config = dict(
    model='sound classifier',
    dataset='acted Russian speech (Dusha)',
    train_examples=26041,
    time_shift_ms=100,
    n_mels=80,
    hop_length=160,
    input='log_mel',
    spec_augment=True,
    win_length=400,
    targets=['emotion'],
    num_classes=4,
    arch='convnext',
    norm='layernorm',
    hidden_act='swiglu',
    mlp_ratio=3,
    inner_norm=False,
    drop_path=0.1,
    subsampling=4,
    layers=8,
    width=128,
    kernel_size=5,
    label_smoothing=0.05,
    loss='cross_entropy',
    init='trunc_normal_002',
    residual_init='none',
    optimizer='soap',
    beta2=0.99,
    learning_rate=0.0017,
    beta1=0.9,
    shampoo_beta=0.99,
    eps=1e-08,
    precondition_frequency=25,
    max_precond_dim=1536,
    one_sided=False,
    adamw_lr_other_params=0.00084,
    max_grad_norm=0.5,
    max_steps=15200,
    batch_size=256,
    epochs=149.4,
    lr_schedule='cosine',
    final_lr_fraction=0,
    warmup_steps=760,
    weight_decay=0.09,
    adamw_weight_decay_other_params=0,
)
Rows from block 5 of a small sound classifier, named by matrix and row number. Rows with one number belong to one neuron. Each number is 128 + 32 x the weight over its row's rms, rounded and kept within 0 to 255. All counts start at 0. Numbers have three digits each.
After each neuron's rows are labels from the 100 clips, of 14848, where the neuron reaches its largest size: "strongest on" is what is common among them. Only what is clearly more common there than usual is listed. The data: acted Russian speech (Dusha).
# gate: MLP gate (model.blocks.5.mlp.gate.weight, 384x128), inputs 0-127
# fc1: MLP up (model.blocks.5.mlp.fc1.weight, 384x128), inputs 0-127
# fc2: MLP down (model.blocks.5.mlp.fc2.weight, 128x384, transposed), outputs 0-127

gate.56:088143155113098076145108113121137168122153136108113166117173115126171125186185076150120146099080096139118109061128142171167090071153130082148160157129166042090096075161101145086163105175148195105157175123139057176103149059108141069114143142118138122143177134145149139136187136115164080157167104130138110090138164103108092134140117125129198115113135148143135145104112137108059088131139
fc1.56:134145155159152189105119100130146120176124094143153087118109116149061144066125098126139149194121167133126135128059079104084103074073091129114092091141184187143132113160110122153135173128095074143120129192145111123169105132164113137102063093124174196099077180132132132179090077155077096087095105143089153130121128180118155111126156093088122145120170135135146113147171139088174139081101
fc2.56:111118122107090146151140120148143179162099159132135157166111134115126170149070130146155129191090128113117215168144155152106212140198154093132082114180098115099102100172129138163084076143172137146134186108122131127172165127075127156143162180142147079102168150167187158109140134105156089141119097128119112115134112161112131090159136173149100089120125156119117154098182083044090110125200
strongest on: emotion: neutral

gate.206:145099123068110114173106109095144113116116159130164141152134140107117121194159133129190170145138170029128170125104131204105084129144140061103106133119112142122138111135083100103100104135128083151121130113142142108071126160143136056117139211117133131182121126126126116098152192092125112150119186111109142149138193132152116052084179199146126129149124087173122094098144041107137145122146
fc1.206:113109135118183091095132186161150139159104194113158129196106116165140120161143123007078111157114095148106115125147101137140105074096098142090161162124108205109132112076108170065104122124150164131095147168096139098128133127157097155130149125167124141167130175112122105110118108121122136162146102134158067126144169113152121057085133135153154123161152100071141087171105113120131186092209
fc2.206:161135093127141101116185149149135091115143113128130072155129122118111073160148185105133151120127134131130144125107103152139151147107162135099157087135145090091122117112105098069169153114115161125077129180128073143196102167111138173170092095124131171153076074122085127099123136128081104138103121183076126174165107093179129093191113108133152123071105063149246115036125141116119144121122
strongest on: emotion: angry

gate.368:209143097147184115126155160150110127151135081132149149104055148182155114134168161159115107084156118109176083111175158078099146134161108159089108116161157102141149142133118101126129109118139123133109086092167088154085169112169189125090134112164093164174087149139117095099186194170115080209170122174161092164136122112170159114137104112070170124156150187104104100099148151158144164133132
fc1.368:105161111139143059124112185134117122122117111165090082153065144143207147109137181111094123093160139140144111169182149098102121127092113115142137104104122128109156157087097072084072116134161164127067118068140116133134155106101124114140173120089115079143096179102153125180160149090105102129185102170129156152088117090191074115168056133109148123170148152076148101118169178105123078140075
fc2.368:153114125197083124117141169162112132166084122140111099083045083080099204130160116123124112081127115147085113155149070179127191172104115219115110093107133094105117129146146067087077099120133163183108101107159112178126101047103116099160149109145115112172162123096144085127132100157160175080119146150159100111140146156098109111145162104184125156156129148112178128124144118111173154118144
strongest on: emotion: sad

gate.200:125168103137204172108126108161156156083111062138144149131130088149202130141152056083110151072163105168156120091095146122113037123097130092162122187112155153132106166145084128116079132071115123140137114046133095093144087134170130121134079114081145123104074156120145085176102126177118072107112098120154187105095123108137159080125105136103112142095098153143176141099122124133113139090173
fc1.200:102158131145089059133156174107121200147165129049159108083111154136110173095155026163139143208119115133105140124079122136121135114125152131173145111228111082158090113219084146115151173151096086177108108140134083116194080138106108142138120149166151154116103110110123140139141123160170095123104139116115113152091142111144140137115148109162112075096171169092146118116167123124151152131144
fc2.200:162126099130105120124050076067118105134160145176084167108051054109128191148158164109155091186143091152141147153117130167134175080090163070121104089121196093109144147143078083086104157114155124139126079155163125091116107135110142117116100187143084105137146100110093156122170155113136149160170129132164135080090128138129106059142159147184152129107140134133084145084142138092086117089100
strongest on: emotion: neutral

gate.267:136107094078144063089151125098101160091131128158145121160067110095158105092110215146101119145135146151171130140167115131132112165072083108130112099149103153135122133092066133130093094079140145101170121092107188132126156104139188156175203147184138122145133105091124113108140098105142157105136097132115182110143128118130140206089147112163120186135165140105191169074111075111037113117119
fc1.267:146121153095142165178104118064098158104133134110099164120102143149128152119140116090118113116127098155145114089156129182116160114130208134120162111237165115173159067114070101105174154089145159094083092162147085113143138132115123117112094023106149159164113071144179099112138110098167151168111048115121122145139148091145135112130115090130089115146147159159124135195147103096129121174179
fc2.267:161094070137116051223162126131042128101156109170081162104080096122120137179135106106127140057116131125147132116152137114159066106136123102129087130152092112102117111118119131146116149118109145186172114158103172141095163150117120156130147176175143078116134128089080134198120162159101176172154111164111130161122101124192134056139158097142128162136061176109167155144072111119147138112109
strongest on: emotion: angry

gate.361:109133189129106144158116117134203120053065123174149040141111164126208145095119154172126128100157153155130072131044133142093080119135132098097107145128135148111064152081073087114142105127148174109199197126131136170129146146145157119053185149169141142150101116187141096137107119156129138114164089126157128094146102142144120115109107123185161148134147112105144135142064131114122114113139
fc1.361:146121194122133130169110111157159100065133141110142068132088146117139109099145130101107127085199131120173083149091114128148014155078063152133133118101116123178168175137109104107155103109113118143177098054200142134094135153119109115104182135174134149140112125098150071185134089151139083141092150087133168159147134195126066151142120157131157123103115143154172109135103105087157081114130
fc2.361:110127142164081100132162126146231192143155106099123113101126138153121136122104132102114120029145149085068105144118105153153184113117125169123163140123130133101147107075135167132139232109054172104153114108152137106139137146162116173099114109121096111103148109110133144109136158083126099108086143156093177118135090093099067040142126111145130161086127167135144121131145142146102116029138
strongest on: emotion: angry

gate.287:094045050123115083105120137130126171081108121086175105156163070152160117173136134088148118109129140090130176152129180171114109122166119135125136079106123142133101125141133154135176188127107142133132179118115144132157130096149075073177186115142169104134111113094093145115123163104119166122171094123150149164097034100115175140140076163136165135094211115152171139083147170150131077149085
fc1.287:157113133173135116132113135104192164122092145088117063098097140182182088146081106122141144157112146071142136149126172114108105165150130090088104088128109127106098101104132116116153124146086142169039175106073153197124097150117158166132198187100177101114123117145145103135105100138139138138129147169126200132108074074147182140120100156076118128173163127138153113111082119173088172181084
fc2.287:126104175111191151158093130199157112103151104122142106115110067163155106127127102134098150151141109179086108103118169069212187098150163135129153183171096138108097075173144063127137138141150133164108139169109135165149086104164149180158132116069085114152081107130143143155118079123188131102126143170111126144079120130066135092086142136075147141143150181141071183146159142150079146144112
strongest on: emotion: angry

gate.41:169133133097156111086133103153119160122122099115037130108096170148101123084105147133130119061133141069116165145117096100122184109143100165166174119136165132085140124093151139085109121076162137156151130103112103186151106121122157145148067080109082131102120097089173141143121128158156154133148155074057161060078106183084160132100142132144142113200118190127140149090078081111088130178080
fc1.41:118120154106160067160106097118153168104146107159119155137083168090164109146077079099101136083126141156152133129114105141125177091136081164124126150203128129109066094154121113132116120121127113142170075074141141118135087164118138161127136109107163113114034147104132211134077077113103140123089124066068210140050127121107171159140100147116147112086090119121130086124063149149142149079119
fc2.41:102101140099037156112102173094065126110089173115139168119117110133143155075130102078115102178104084158116120106142145091088092152117102157173164128088139136092124091108114085102170157119139116158119149148088138157116124163094118162100163155089135153127091097127137179155197110247146118044153097078168169127140105141169141149113134154098106139136121105131129087123099074094152128137069
strongest on: emotion: sad

gate.216:144098055134107126135105128107161154151070180096173144085133116114136185083109150165185167107186163135088075153162162117141140098068160155063148081163119143147112192219088115144110152095099109061109113129158171129136149143110144198146171204114099133095119141117091101148113117160141113068108137124154135108139163123138132124127115074143098117136101125133135137096120102090124096115207
fc1.216:134128158071132083163186140088157121075138137173144127144139107167160124129090186120125122100154093134050157138120094138149162230115124137227087116082126108163144157084102151162151130108134125128147120156128139121111104099132033140152137142164134103158188126112149147081165126097103123102102108182152170134130110110089152183087148077148201170107102106132122119169120118169149131169103
fc2.216:112094144190157146105186134103192173156104168105096138121160099130088124110122100129185188088162148097161137143201113106153097117148142110173158152111117148153163173113100189054133136074122139180156118096128141098097086166121123092066123112144113153166129166164113149106059188140139136138121149116084117129070096078132196083140128111153134096113130075131174079131125081144176117143115
strongest on: emotion: neutral

gate.236:135130158149094117135124079129149155137149097141105172159158110097126151185148146094062132148127163186176068154189117053087131110165084080138129114112118077114068136135135115080117119071127150181148100093157139101096135197093131122147148060107120133101104141142122080138122077073128152117115093099094105091138201163104152117122152088100146102130105097132175101138087219115096154157145
fc1.236:104123101155108127041082169101148132163177094167179094078156118081119126100203174119087128083162245134161114124120095091120104097116132068116166140145134141148144185107136093146142093100104150196160150146155101144132102140144147166123123075106161073082126118154124060096133155083153124128155134074127125153175145132076122100135120117138140146094087083139145109093106122115118096150171
fc2.236:174138130080163108192050166141172161132102169068159094129121109126143157186135116082117177085128184113129139094187115077130084138095058197097120132117117084128091123137104121127156064135184133124134093159111138097096125119120175133160084105129070204095089106138113125135126139099135147058098122081097132171091117114103105200135157137133111142133100110117111134116094102071167127113137
strongest on: emotion: angry

gate.130:174196126082136125121091101147106153108172116116114081102137102255125154161067100079087144102119107099092120141169093114135163118126107148182131131109141068106161124084139102112167147100161127125137133105108083172155156130131095144143168182190154065134147140161152077079145136110145154165085114121114171108106092119101151061129115126158096118149147100174174112112120145174117060142111
fc1.130:105155149099251138120081134157084148167110133137187093133106127113123110159132118115076135131120143139113150142157087136102073082133166140108160099094110124091133095092153141095100147114128075184103089156142109143105155169144114112174120154150141150128101083106110113141120035105163137137118139158111124065095082062157159095092086175120155144187145121184146097159113203135172131088159
fc2.130:096134103090113079075092083173069138108154114119138090147094119149144097167132092100126092093142098111106144067124143069139153181210174117092121163141174179111110111177135075150177161107094152179060087115113101081070179110133128137084133130146164116143141137126114134126092122114169115134104090112177179151109108084132167086068153057123111102187122118143122103161085142149158115121113
strongest on: emotion: angry

gate.340:081127088102125081204144114141154157124193184151127184160109131116142160113126074152114051120108127157108105154097176128110124104126170147083117128136087138080089135157088143118099134163131157113125193137192101098168110141199124121114136120105108189184179123123170097111109159109076167140132169134132183135104145146149119091165116108115145130096156127083148114104066144177218106143081
fc1.340:143091092109142126150159073149182152150135179143080182134138107197143151157112107131152121117112134132064170075111136130127101118150171149165138095114125102127055107158108156137062109159167120146210148092152115128142100128135136137082155176162101137110170139085161090084155101052122106087139101092130179103171148107181103076137128094179167110162104155096147138077115103156185149179104
fc2.340:107158133105121070135139138175119141144106154123163143073118125087067149126126164098123119134142132102171135134077117083101134130180155031134124117111060126153106115165080197145099161143093142136108120203093146067180110180102128141098140156152083074121168156095141146127098124220118171153187118095140168160107110105089081110129148102138127169166084141166178122131091133105143084113110
strongest on: emotion: neutral

gate.238:118147080102109124113104121115103128033134142146113093083126117113144140137111153158111060110097117119110131144185086111126171101055110078188094168067122075113121073103103168116161120148105115116113091128144111100157126106122094111139146085114098081169146161146037135187134133166100152100125157087145136123111120173102044102079210158155109147137154106121142164110091102136109185109101
fc1.238:077126092119155145109095122113170084217126143098159121146161159096112105113161204112181171142169146095122131162121143128113124158085099123070180192135123157133198200115132174165128099077098154137112170157082119114070124140055099135137149107172161206150123123102120139134128083148112110137137071143122089178071060110105130116139137115110170108168119098129132105130151104120136081111137
fc2.238:137126110124169097106133129140091157139112113159127154113142174128114120111095195134049105137159137140100136106142088135100104176152073130168143178153059192085163130179172144074132175102152140137121127145143160086172134120143122126121075140166121148116127105117219112172126138105188193092116188107162156172129107156140098136114109115151163148161167127191118160175078152140133163200185
strongest on: emotion: positive

gate.49:159126125074137102100123097104123146128176126127114150108151109128100132169173082158121199108171150174111167129171212149127142185119159194102111107084103153138156058160129114183172165145077139087120134089099134146160104053133150148117177101135089131121148087092112111092146154154081121171097167144149114098115168078112085108051155079113124094105159183129120104131085138112106162113091
fc1.49:072151152182095162120126125083143069090096138117125090134085155133150120094118137133123121145093099108176114103110065138130139063163155100123211158155171157113142177117122096098076094102156203168175120147143153099159132143115138163128087119135109131107164133113107163115132109118109179107143103106137152157102073206092152161122107157144087112131088018105144206094144131151163099135130
fc2.49:138136121149142173130121154150100210098103144206131091111114158098131100100168089073110170056107187081083123121183120079120136093163147181177127150137051187096140135127142187116132149094108147186182134144178116120122107139094092122102142139138111153170095095131123110061168089100150117150103080147170134142143161092168095115077148130115097071131142112167145095102131117145164130129165
strongest on: emotion: neutral

gate.108:140113194096082153163112117124179151076076085138124165178159158151127128127100137224188128157145171152111165194113126141154173147099191136119121111131123081155054164141143145134148119150112121093143162086135075081110163157090126050095125100069161129153163165103135109118149161111124085114091108131114110130148162146081163142127070132124115129166119185124078179123130069144112149127100
fc1.108:148124130107122175109153153075138113150112107081152118190108144071112187155124097189164144094101105057146123099150146133115093154079092132086102183154111118102080147087181162103115080149147127105160152043100144107118146159124079030145105114139110111169129081128134069134114171106111131166142114112088060162141117143173162153106151085104158103117069091181147135141124124156141090128109
fc2.108:145133140165134121081112070115137090144165135149124106116158154166087148124049101138132149108121110141094145128115122130136101111153134167146117143081170169147130080150140150136109130136102154086067095104096145116107099091124146144130097146156094149161170191190135171106191116116130082118133074107132056065059097121093161191106133083114171138166121140221150132184082120076180093097142
strongest on: emotion: angry

gate.295:152145071124086119110218094116154132157136102099152161179175136098127170091167147104111160150137083140174155132103166153127107193160093183096174107128086119164067134138114144115180108148156082095128169133087111108149085112162199170124179088172153072134136103083175116153098133108131123103142128126138152161155173093144163114127181181080152145087116111080137154109069156152108121102154
fc1.295:103123096104078166163160160152108115142183134121103099065193131111118156116158120196104176172159157092158123101148138090146152111187121078144131123143069195159160158120120082102152101160139102175150131139125119090152186135079120152174116114128122077132161121135150143102126161132110078074161170115139107145090159048196072140141138110118169123119189130137168132108106106133087097050112
fc2.295:111160080148107161139123128102093114174126115098108155161157144133182072117196129161168155113132160109158157145148126125144124137178154095145149100096140139145122147081123109148182112145135128200033141095098109088156144086120131101143115127119078156113113094069091093100073088074187159129105147098078107144145164158122088114122114080220142124121093112163150161155186095181100191123123
strongest on: emotion: neutral

gate.205:151142109143121111146147188154138200132161144117114141145086126116149117187155115163129162141153088120132094186042141141181137111147157070101109119141119056053122131175096157135170100129106191185147098117100138125130120084182138095113134150061153086142116126153114136108142137124104146123187135097128163168090133102047139137158133146144121107143139200129091126110220106118062113157129
fc1.205:115120193112145113103146141094031132130128129103120144172166164108116151157127124093105159120131072149114118132095160147170125138115088131079120185142134151117122120131154115135073111122152133140194124114149111110104102088130136111120137148086121142197151088151085100191068126148095163175158128210098083110147133114062136181113120052138121100106091215186180122099101159151146152100078
fc2.205:136114092143090149089103144034124084125139026145099088125132102171135100123109133162176068059087133141106113116182124098164079116138150146123130134114135113093133111165119142103088162154072124104110185082109131143148151143143145025082091163112116156134111130134151029152129116151088123128136156127161135115122071086170158145114049143128111127118128114089154138129126164128096096137086
strongest on: emotion: sad

gate.274:132110138161072121093099124132133158094160103125131063136072118140151136094144140183123119136149194119122118145105157075073105155126076093106112123142100105128100073135168121083173170143098147088094098144170126080126155091116073080125079135161204063130096100131137166144142084123189124109073119147114111114177128193058162105140136124136130118157127065168145057095136153151118173101161
fc1.274:151070137120104160078079101136092106163089179122088124100186101105117096081127128179101140112133110112111112173105121123193130140219171097098147155115100151152155152132132099168065110190113126128128178091129122139141089078147150184155160062078130154142136133089095158099069151134098115063139111164073131101149156159206089135165122121101150117149083094146099159178108138130124109111112
fc2.274:166157106139083176127160169143149161141180126097128122109108070088138079114141092133117174161140162188133102164176128092111120078094141139180088140127108154165118099166167147185129038092128153142132099121128128123155172158122125093107158113129124122107025118124170141127181194129085116143148121028120157142138122098164118133165118176116144196126122164133114112137112174122099173150177
strongest on: emotion: angry

gate.316:114135151115093131075154163144081108144144154007021155140139091077190094169082170147117087115107140118131091114150124151094140116114143151145158106105154134110149154124176129150138136057108102123095104201105212144139147144097138155137109091117138122136144064117117140087089118151146137128127161138120112139087121115049084119124091169158124171120166128096128122183119130168142079105144
fc1.316:130159105110083093124186134158109083111178113026063137047145099127186112164105157131113084102116144115143157122130168179119133163118077105153116153081097170120148118089200149139151092099126088147116102119125158150167115081155149158119139086080078163180126061115171160104096130124157134121161143142129148180101123086070120110128076137141092140125137066134124121164133142167103125090087
fc2.316:122188139115117160134152122159139140108156179224187089121107208105156140129122116129120118081150099143073095128100109116112109094098119145141153128115189131112135120122125160090135083090153159103119166104191100133150082173081118186158132132089210183183139150133146164128065114127179115135148095115141133180134164137083142151102130180138149086171142143104106124169114113193106130152199
strongest on: emotion: angry

gate.96:145127123117122146104105118151090137108173137106115144121146135131031112128146122118117116168145124146124155192225182155082157094161086156120102080176120168139114105203088122124163066105147068141134163188101112152131165122109136129114099130135118096095186087116148128097085171141088176137158091194160098091084086119105137089172136154088165117105118188134101087100139151176115138158158
fc1.96:059150168110116096124104104146157129110189157106044171114137148094091139155115089169157134116161175189122130171121180146091116116149095092106105134190132124146138055170112129097172095098079143129125121085078132153157095142178134131119095121192084100104096086131130148107094137145080146182169122164156144093085131139106100095102113081106177110170154109098200149105144138136114155173180
fc2.96:091139140157120097147093131146142163146110109122113073144197147148171119085156159120153110144060116138182145165145051162084107163105122135107094147077156152141113155126175111145087080166084094094078128116131122188101171165141157082069146130169167159075178127181154128121145107052092158156120135104140108121096088128082150110160078110134157158139085097129163149132186141196095121130096
strongest on: emotion: neutral

gate.27:104140112134146089119166101126130121138122102101085096163191168071162114166110165107128147176173116092151170103127124130063138142101147141107083133096142136123145089146112148107153111076153113113094156161086098065073175145129138133160098084156106080118156163096100133098093057106151088102091177170149069110103093130029143083144093108113116123085152143144115167059109121094082153075146
fc1.27:104126166108118140165130070129144077113130140135162142160073103144106113149140077117137118180163088123156090159125132140166111124191117154118151135101085160139085145165154091143088143174133219185134133101107134156164091128141125094083130118102080151075118127150136131111175160185137136102138095088077122105109134094216144119143136164072107144116184167039101094189159138146144085184139
fc2.27:103184123152121132137171149114154124154159095115035165169104106152202098146118135163112167063132134150132124082182155174140175102193125113145155113116121094123086164099057108159119106092123162181141159152154140125109197109118164169120101184125140102120119173189113085131122126171110121120146114068117140130125090135177107113122158087179127191083098092122148177145088150163185131123114
strongest on: emotion: angry

gate.18:100069124127145100100092107141080184141110137158116144160192087109164145169140081067141127090107134131183112071193127184072135110123129081121090155131124094171086123133145101111113106102135108142167134114135119142145069137118082150159171092156104199155124151145118131150097139215137160098168157121157155136100104123056101165129123109114116089109100120171122147183179105088114203092089
fc1.18:188164127105140129107134100117098117144142141072125111107104113112141156087084156184122118145072113145051224154165068118117091149139116129124141037143123162104124108128113140141108140118145110117113123178132177102144164125134171062096111123139178129115136119125171062174131105084105114126139096120094140119087163184101125132099139171136173195051117094081171142082108150151096119168072
fc2.18:155126135069114109135063164084116150116117164165099145120154125152044161197117105146152100106156091078124129093132152123111166143082075128174126129108116130153177121144157074090136117135113087069145099096101112180186167123128110133181150079106117120144140092137169146123133146138153116151056155082097140094165139156156079109153159142074049126096133172094173152135100094094116170061140
strongest on: emotion: angry

gate.312:098134099164139121143115084175155126109116101163183162068100102137115152133163121091088077117143104129138207137154175179107134075094171115121141143121203155109169096121143141101202131148166069088118123167118127153142131184106095118168107120115128143161185087082110145127108132133119077173133130139133096131085132089128168175124092170151143096183156184122100086074082105070090166170142
fc1.312:085146077184059179146082087102141143118103067135128054142142175199139137077113129095151140075106187126087104131141150137111180117110145115147159111154118131156193157126152147115121119134090161098144157107153193141142120150125157070126126112136156124152098099208129105186100121095150127119144156104087106149167167171184108132174185146152079114143123048128161118111107145117138106077147
fc2.312:168088126080117093117101129176068197126132173162113166128143087067117124108098102135143164124155119155133135084164101131113153107134149148123155121084132084148093091114091148129064178168121124105140084116072080088161152196145188123126065159110093155176216177143099105108104125124122109113187156108114102128144182137109113091112167070107086130103146120102155194137120167163097131162139
strongest on: emotion: neutral

gate.160:164073144151115122125128128113151140132186136080161088126103116112096158131097179181123161170135147145186124122103134137097090120090144173152165140197120169152102111121093164120067118128131140105187118108159090109104167073108111084159190104060087169106133146159077141173114108165192137115121108102096116110156106090120076064138081104125102170059088128105118111066145173094133094151162
fc1.160:130049103161097124116120124159131110059113149125190127174160164132114106135105113178126087119125119157068095114192111076145061111053147117088088150111099106140157124098052089131129076132068151095102171139121146162148138128114131186118118130154160163144088075114175032135112138091093171130172098123140159117135095204158083157125092144173094112109116125129116106126117149136129152137121
fc2.160:150125100090079155176162100139128104161085061121147136110189150121090093119143136172111116179129131083148143117148068188151140126108146107126127164100178090071138144210057136103142111142081119138136115090101138126139139194105121149178117077117143106083090130177147180084126131038100167179080092124130198162132125064115149125116095135114118116108131099104086126158151131148125125178130
strongest on: emotion: sad

gate.103:131132094102138129155148135173114094096104160141104088159139145156074148133156154103165074127172120136105102191086197143162175176146124090089150103185128107195100115177124080132137172160140093096148121143126116159137125157166165141093042129122156115210099079104174078131120097143132137119042134066108121121168127175146100152094114138147080073140095154125083132129138080099132104113127
fc1.103:130125131128162145107134098202165116133062153154141151174088124163135099180111158084125086116132153143149094112076121189120154156160091014116148136163129142105142138174096120157082130111147109109146118133096119110155097092186177095113110143153102133167115119116123139119110075123175159155143179151084119141161123140137174128101094139169096192134218158129071159119128062112147078148183
fc2.103:132198113167095088149131113146108165108156093130129120137082162106151094158098130065112147189092136047138142081201069091180094115140119157189156141169165152067149097123096108114140172120093132138179139125082142130169126179118117109111116183184137208183122122132100094153127107122077170107165130108102150147147088128170146130120129103129105172112138159130156081108101116135077121156180
strongest on: emotion: sad

gate.364:156124114132158198144094094158145074080128150105126094204105160114165125121116155091105190097173171144161097141138166093133089098107089147154159149144125204165143104118148122121162121105125100062134070135129125145151138127088093141160140186137148151108070119060114118164053128176125156087093154091136135130080152139136139159144117150075162133129136154146144145060030130181136131117151
fc1.364:041151142112112139123123188126162115055145172201118101124114110170167124108079165156105167112164140168141156118193042170141138173158081112160135187077154127090146160167118100107141121144094168153129122118176176160123142118101132125088131146150178112136146121158074119066149094136113184121127072128135150152097141132117108091065135076145133166146154097170119151168123154117106118191131
fc2.364:104121154171149118098156116077168114148105137148149065129138140102148117071133084106113101090102137134072100128181113091097103167133130106126119096115144085126122126061130106104076146064144130184126075110168110189131107135170140223106151201186129146118113162131082109112104184108166121129043116154103149122117169137171150119122143179092175130130112135152176107218124111107123107106140
strongest on: emotion: neutral

gate.233:152167141107101143114089126098133109095133110105118143178142128071108106129114086189133171085061101121092183131123133175201179176123180127141145147135123154105173146132119128136119111099138125160134110165143138165059167097133154080159180139128122137096169065109119149080118142104149164109157140130089139089169092117162154070109055064107175201160092111138105167107140155137149168192163
fc1.233:147097140119115181137113144080169152138086096109153123129167105116116135142107153157082215145061154065129163154104149134156186166175125050138163126144133092160148140126097124175144116106138095094113102124105112120086156159110119127143178105104136097166095102141151214113137123098095138109115206150058144145180147095114161115142097118125109100109164102082067141063174110127135180146185
fc2.233:139145160155094096074122145169137081147159174093082135165151103169113136111076160137135164137060102170113137061136097118089118174112167111157161163113144163161103148146120161150095135154108153171136051119194129129100132173131062188111139102086118096140151141108162147101195148111107118119155087076179084085056161145186160134116146112065147131069101120092101134133126117132155108147145
strongest on: emotion: sad

gate.34:205130094119139142131078084135082145092145140105220109206157111122185133136076124157141053094164128151082156117136042194172167134134124107167153096152114139198095067169082176166086144131142137137085104149116162117170145133137148118105124072162081167154158103149148167124127079115154142159123106130098114135120157059157147116132131097101107125156107114111137129132154125093156110122134
fc1.34:062126135073186045183158135109043087077152125141162097113078127170131077136161142109139139119118080110154127139134155148112151147081071131142117108155122111132150118083111106174144086176040171175158137159161149175110090155096170132125168143089171090136092111092180075140108128134099140135154135148115154117143111161116146132131121112082153051074132126165134105141142069119114131153110
fc2.34:123140123121072094120091119105116054148125186077178146159127147111164132106121167090183144138150138116118166108111152103106120036069042119174137158124077136140189104095154109180134159160150159139116105096152062177108139155157103153080171076043162106109161190114106137160138171126142125105132093146083123160151126078125114144108102140156124112095132154159133108112128137122083124071131
strongest on: emotion: sad

gate.67:138139145072166063137121137104107143124173133168083166084112060067126149171153144120132092157153137083068138096140139144134116133049117102144080122080129150137114136129147116122135122140103151136131077071101167161058074093130155117153114115072119099179135145157095125170150134195100129173052127120092098167135104113128129029142117107132160123182113146082131086078139143085154112142156
fc1.67:117119152072159174125143099141097103150126121175133093123155158133074105119171126134080139108191156154094247163188179143104133137139138142088159147111131128170131115152141138128133097142109122169142082145118209186173112111081191162093124145127107167140097130165121114102165094132077115185076173124114112071156102105099116079151120124108181156172111159133074112064119133092131134144106
fc2.67:117099117090107177110101092127063099117138105031115140133183108098087151115116206099117114155138067121099155129154069100123126127089125131138094191132120131133132082085108114160072063187152138178129133148121121193141140191140107165147124108129159162131144167127161193115091105161125125126188175074092122090122106167133067157185133104132164127134168118104095173146112112096142118124161
strongest on: emotion: neutral

gate.81:135135151139084162116128184127140134094102118128122157156099121095093153059107158096057053128143151094132168101124139204169092158107086173093059084174144078108094146165157172157139131164083156090191124167101104164129111132147158158083102158107143134157135175127121091154089095103145128189101124142039091145148150137096121153160126164147114059110103108092154117155151110098132155141141
fc1.81:145149136164070136123138163106108145108128119114116143155124110100119154103048123127111083104139140194130201117152110179148115135068089171080104106126134149193064126141102153137127169146127113125124122129136149171110127096110141106151100136064130164067147118061064150133026116099133140145161130144019147165098145118072135137109135202091130120154112111114186117137131123133082167116131
fc2.81:183116054134144123131132139119093149117116085163163124177091129101133123193136055127126157148069138161054078121152158164160094163161115130111162174092114198106132172139132132124090106140097110131111171091136112128128145109037120116154086166114145145127111102103129188105148112130156136102090066133112143147114154141140169229172112144120111106092178117104124159076108135108141113079194
strongest on: emotion: sad

gate.369:068100155100136122113157097108111132154143138051066114124142127140141049111105202066139114170132110100111155163184116130068096081141141163103112096170166175109064045113127080110107103129138129138153123104103124145087055171147152117117078196171190088162128117124129132121134148130113137163135133126159147134129117203088107136119129136146072181090091166160161150107151113118129133102119
fc1.369:117103113109125115150106102125111117084137108049060131123145123078173093174125153132141076112052061152127172124100176102114100103121124172130104093115123149102096068127197137100110130106138138132149146177119094143111059145143175127102145105136157095158125121116166110138082133108102114135115098145211160123122123159075103177111135131161067195137127213187167104130128085157107145144072
fc2.369:119153110142106117094155126117127151107138130200132133139207115076113152130103062142124133089079122141136201149116157129066160146148134162124144170089149134118208081123157150155150134153159165196197153053122081145041165159176093142158136175129088150146119084100157125118130148116101137195123060132138121136099125124104175115112146143149113132116107148109184104180096154173099140133130
strongest on: emotion: angry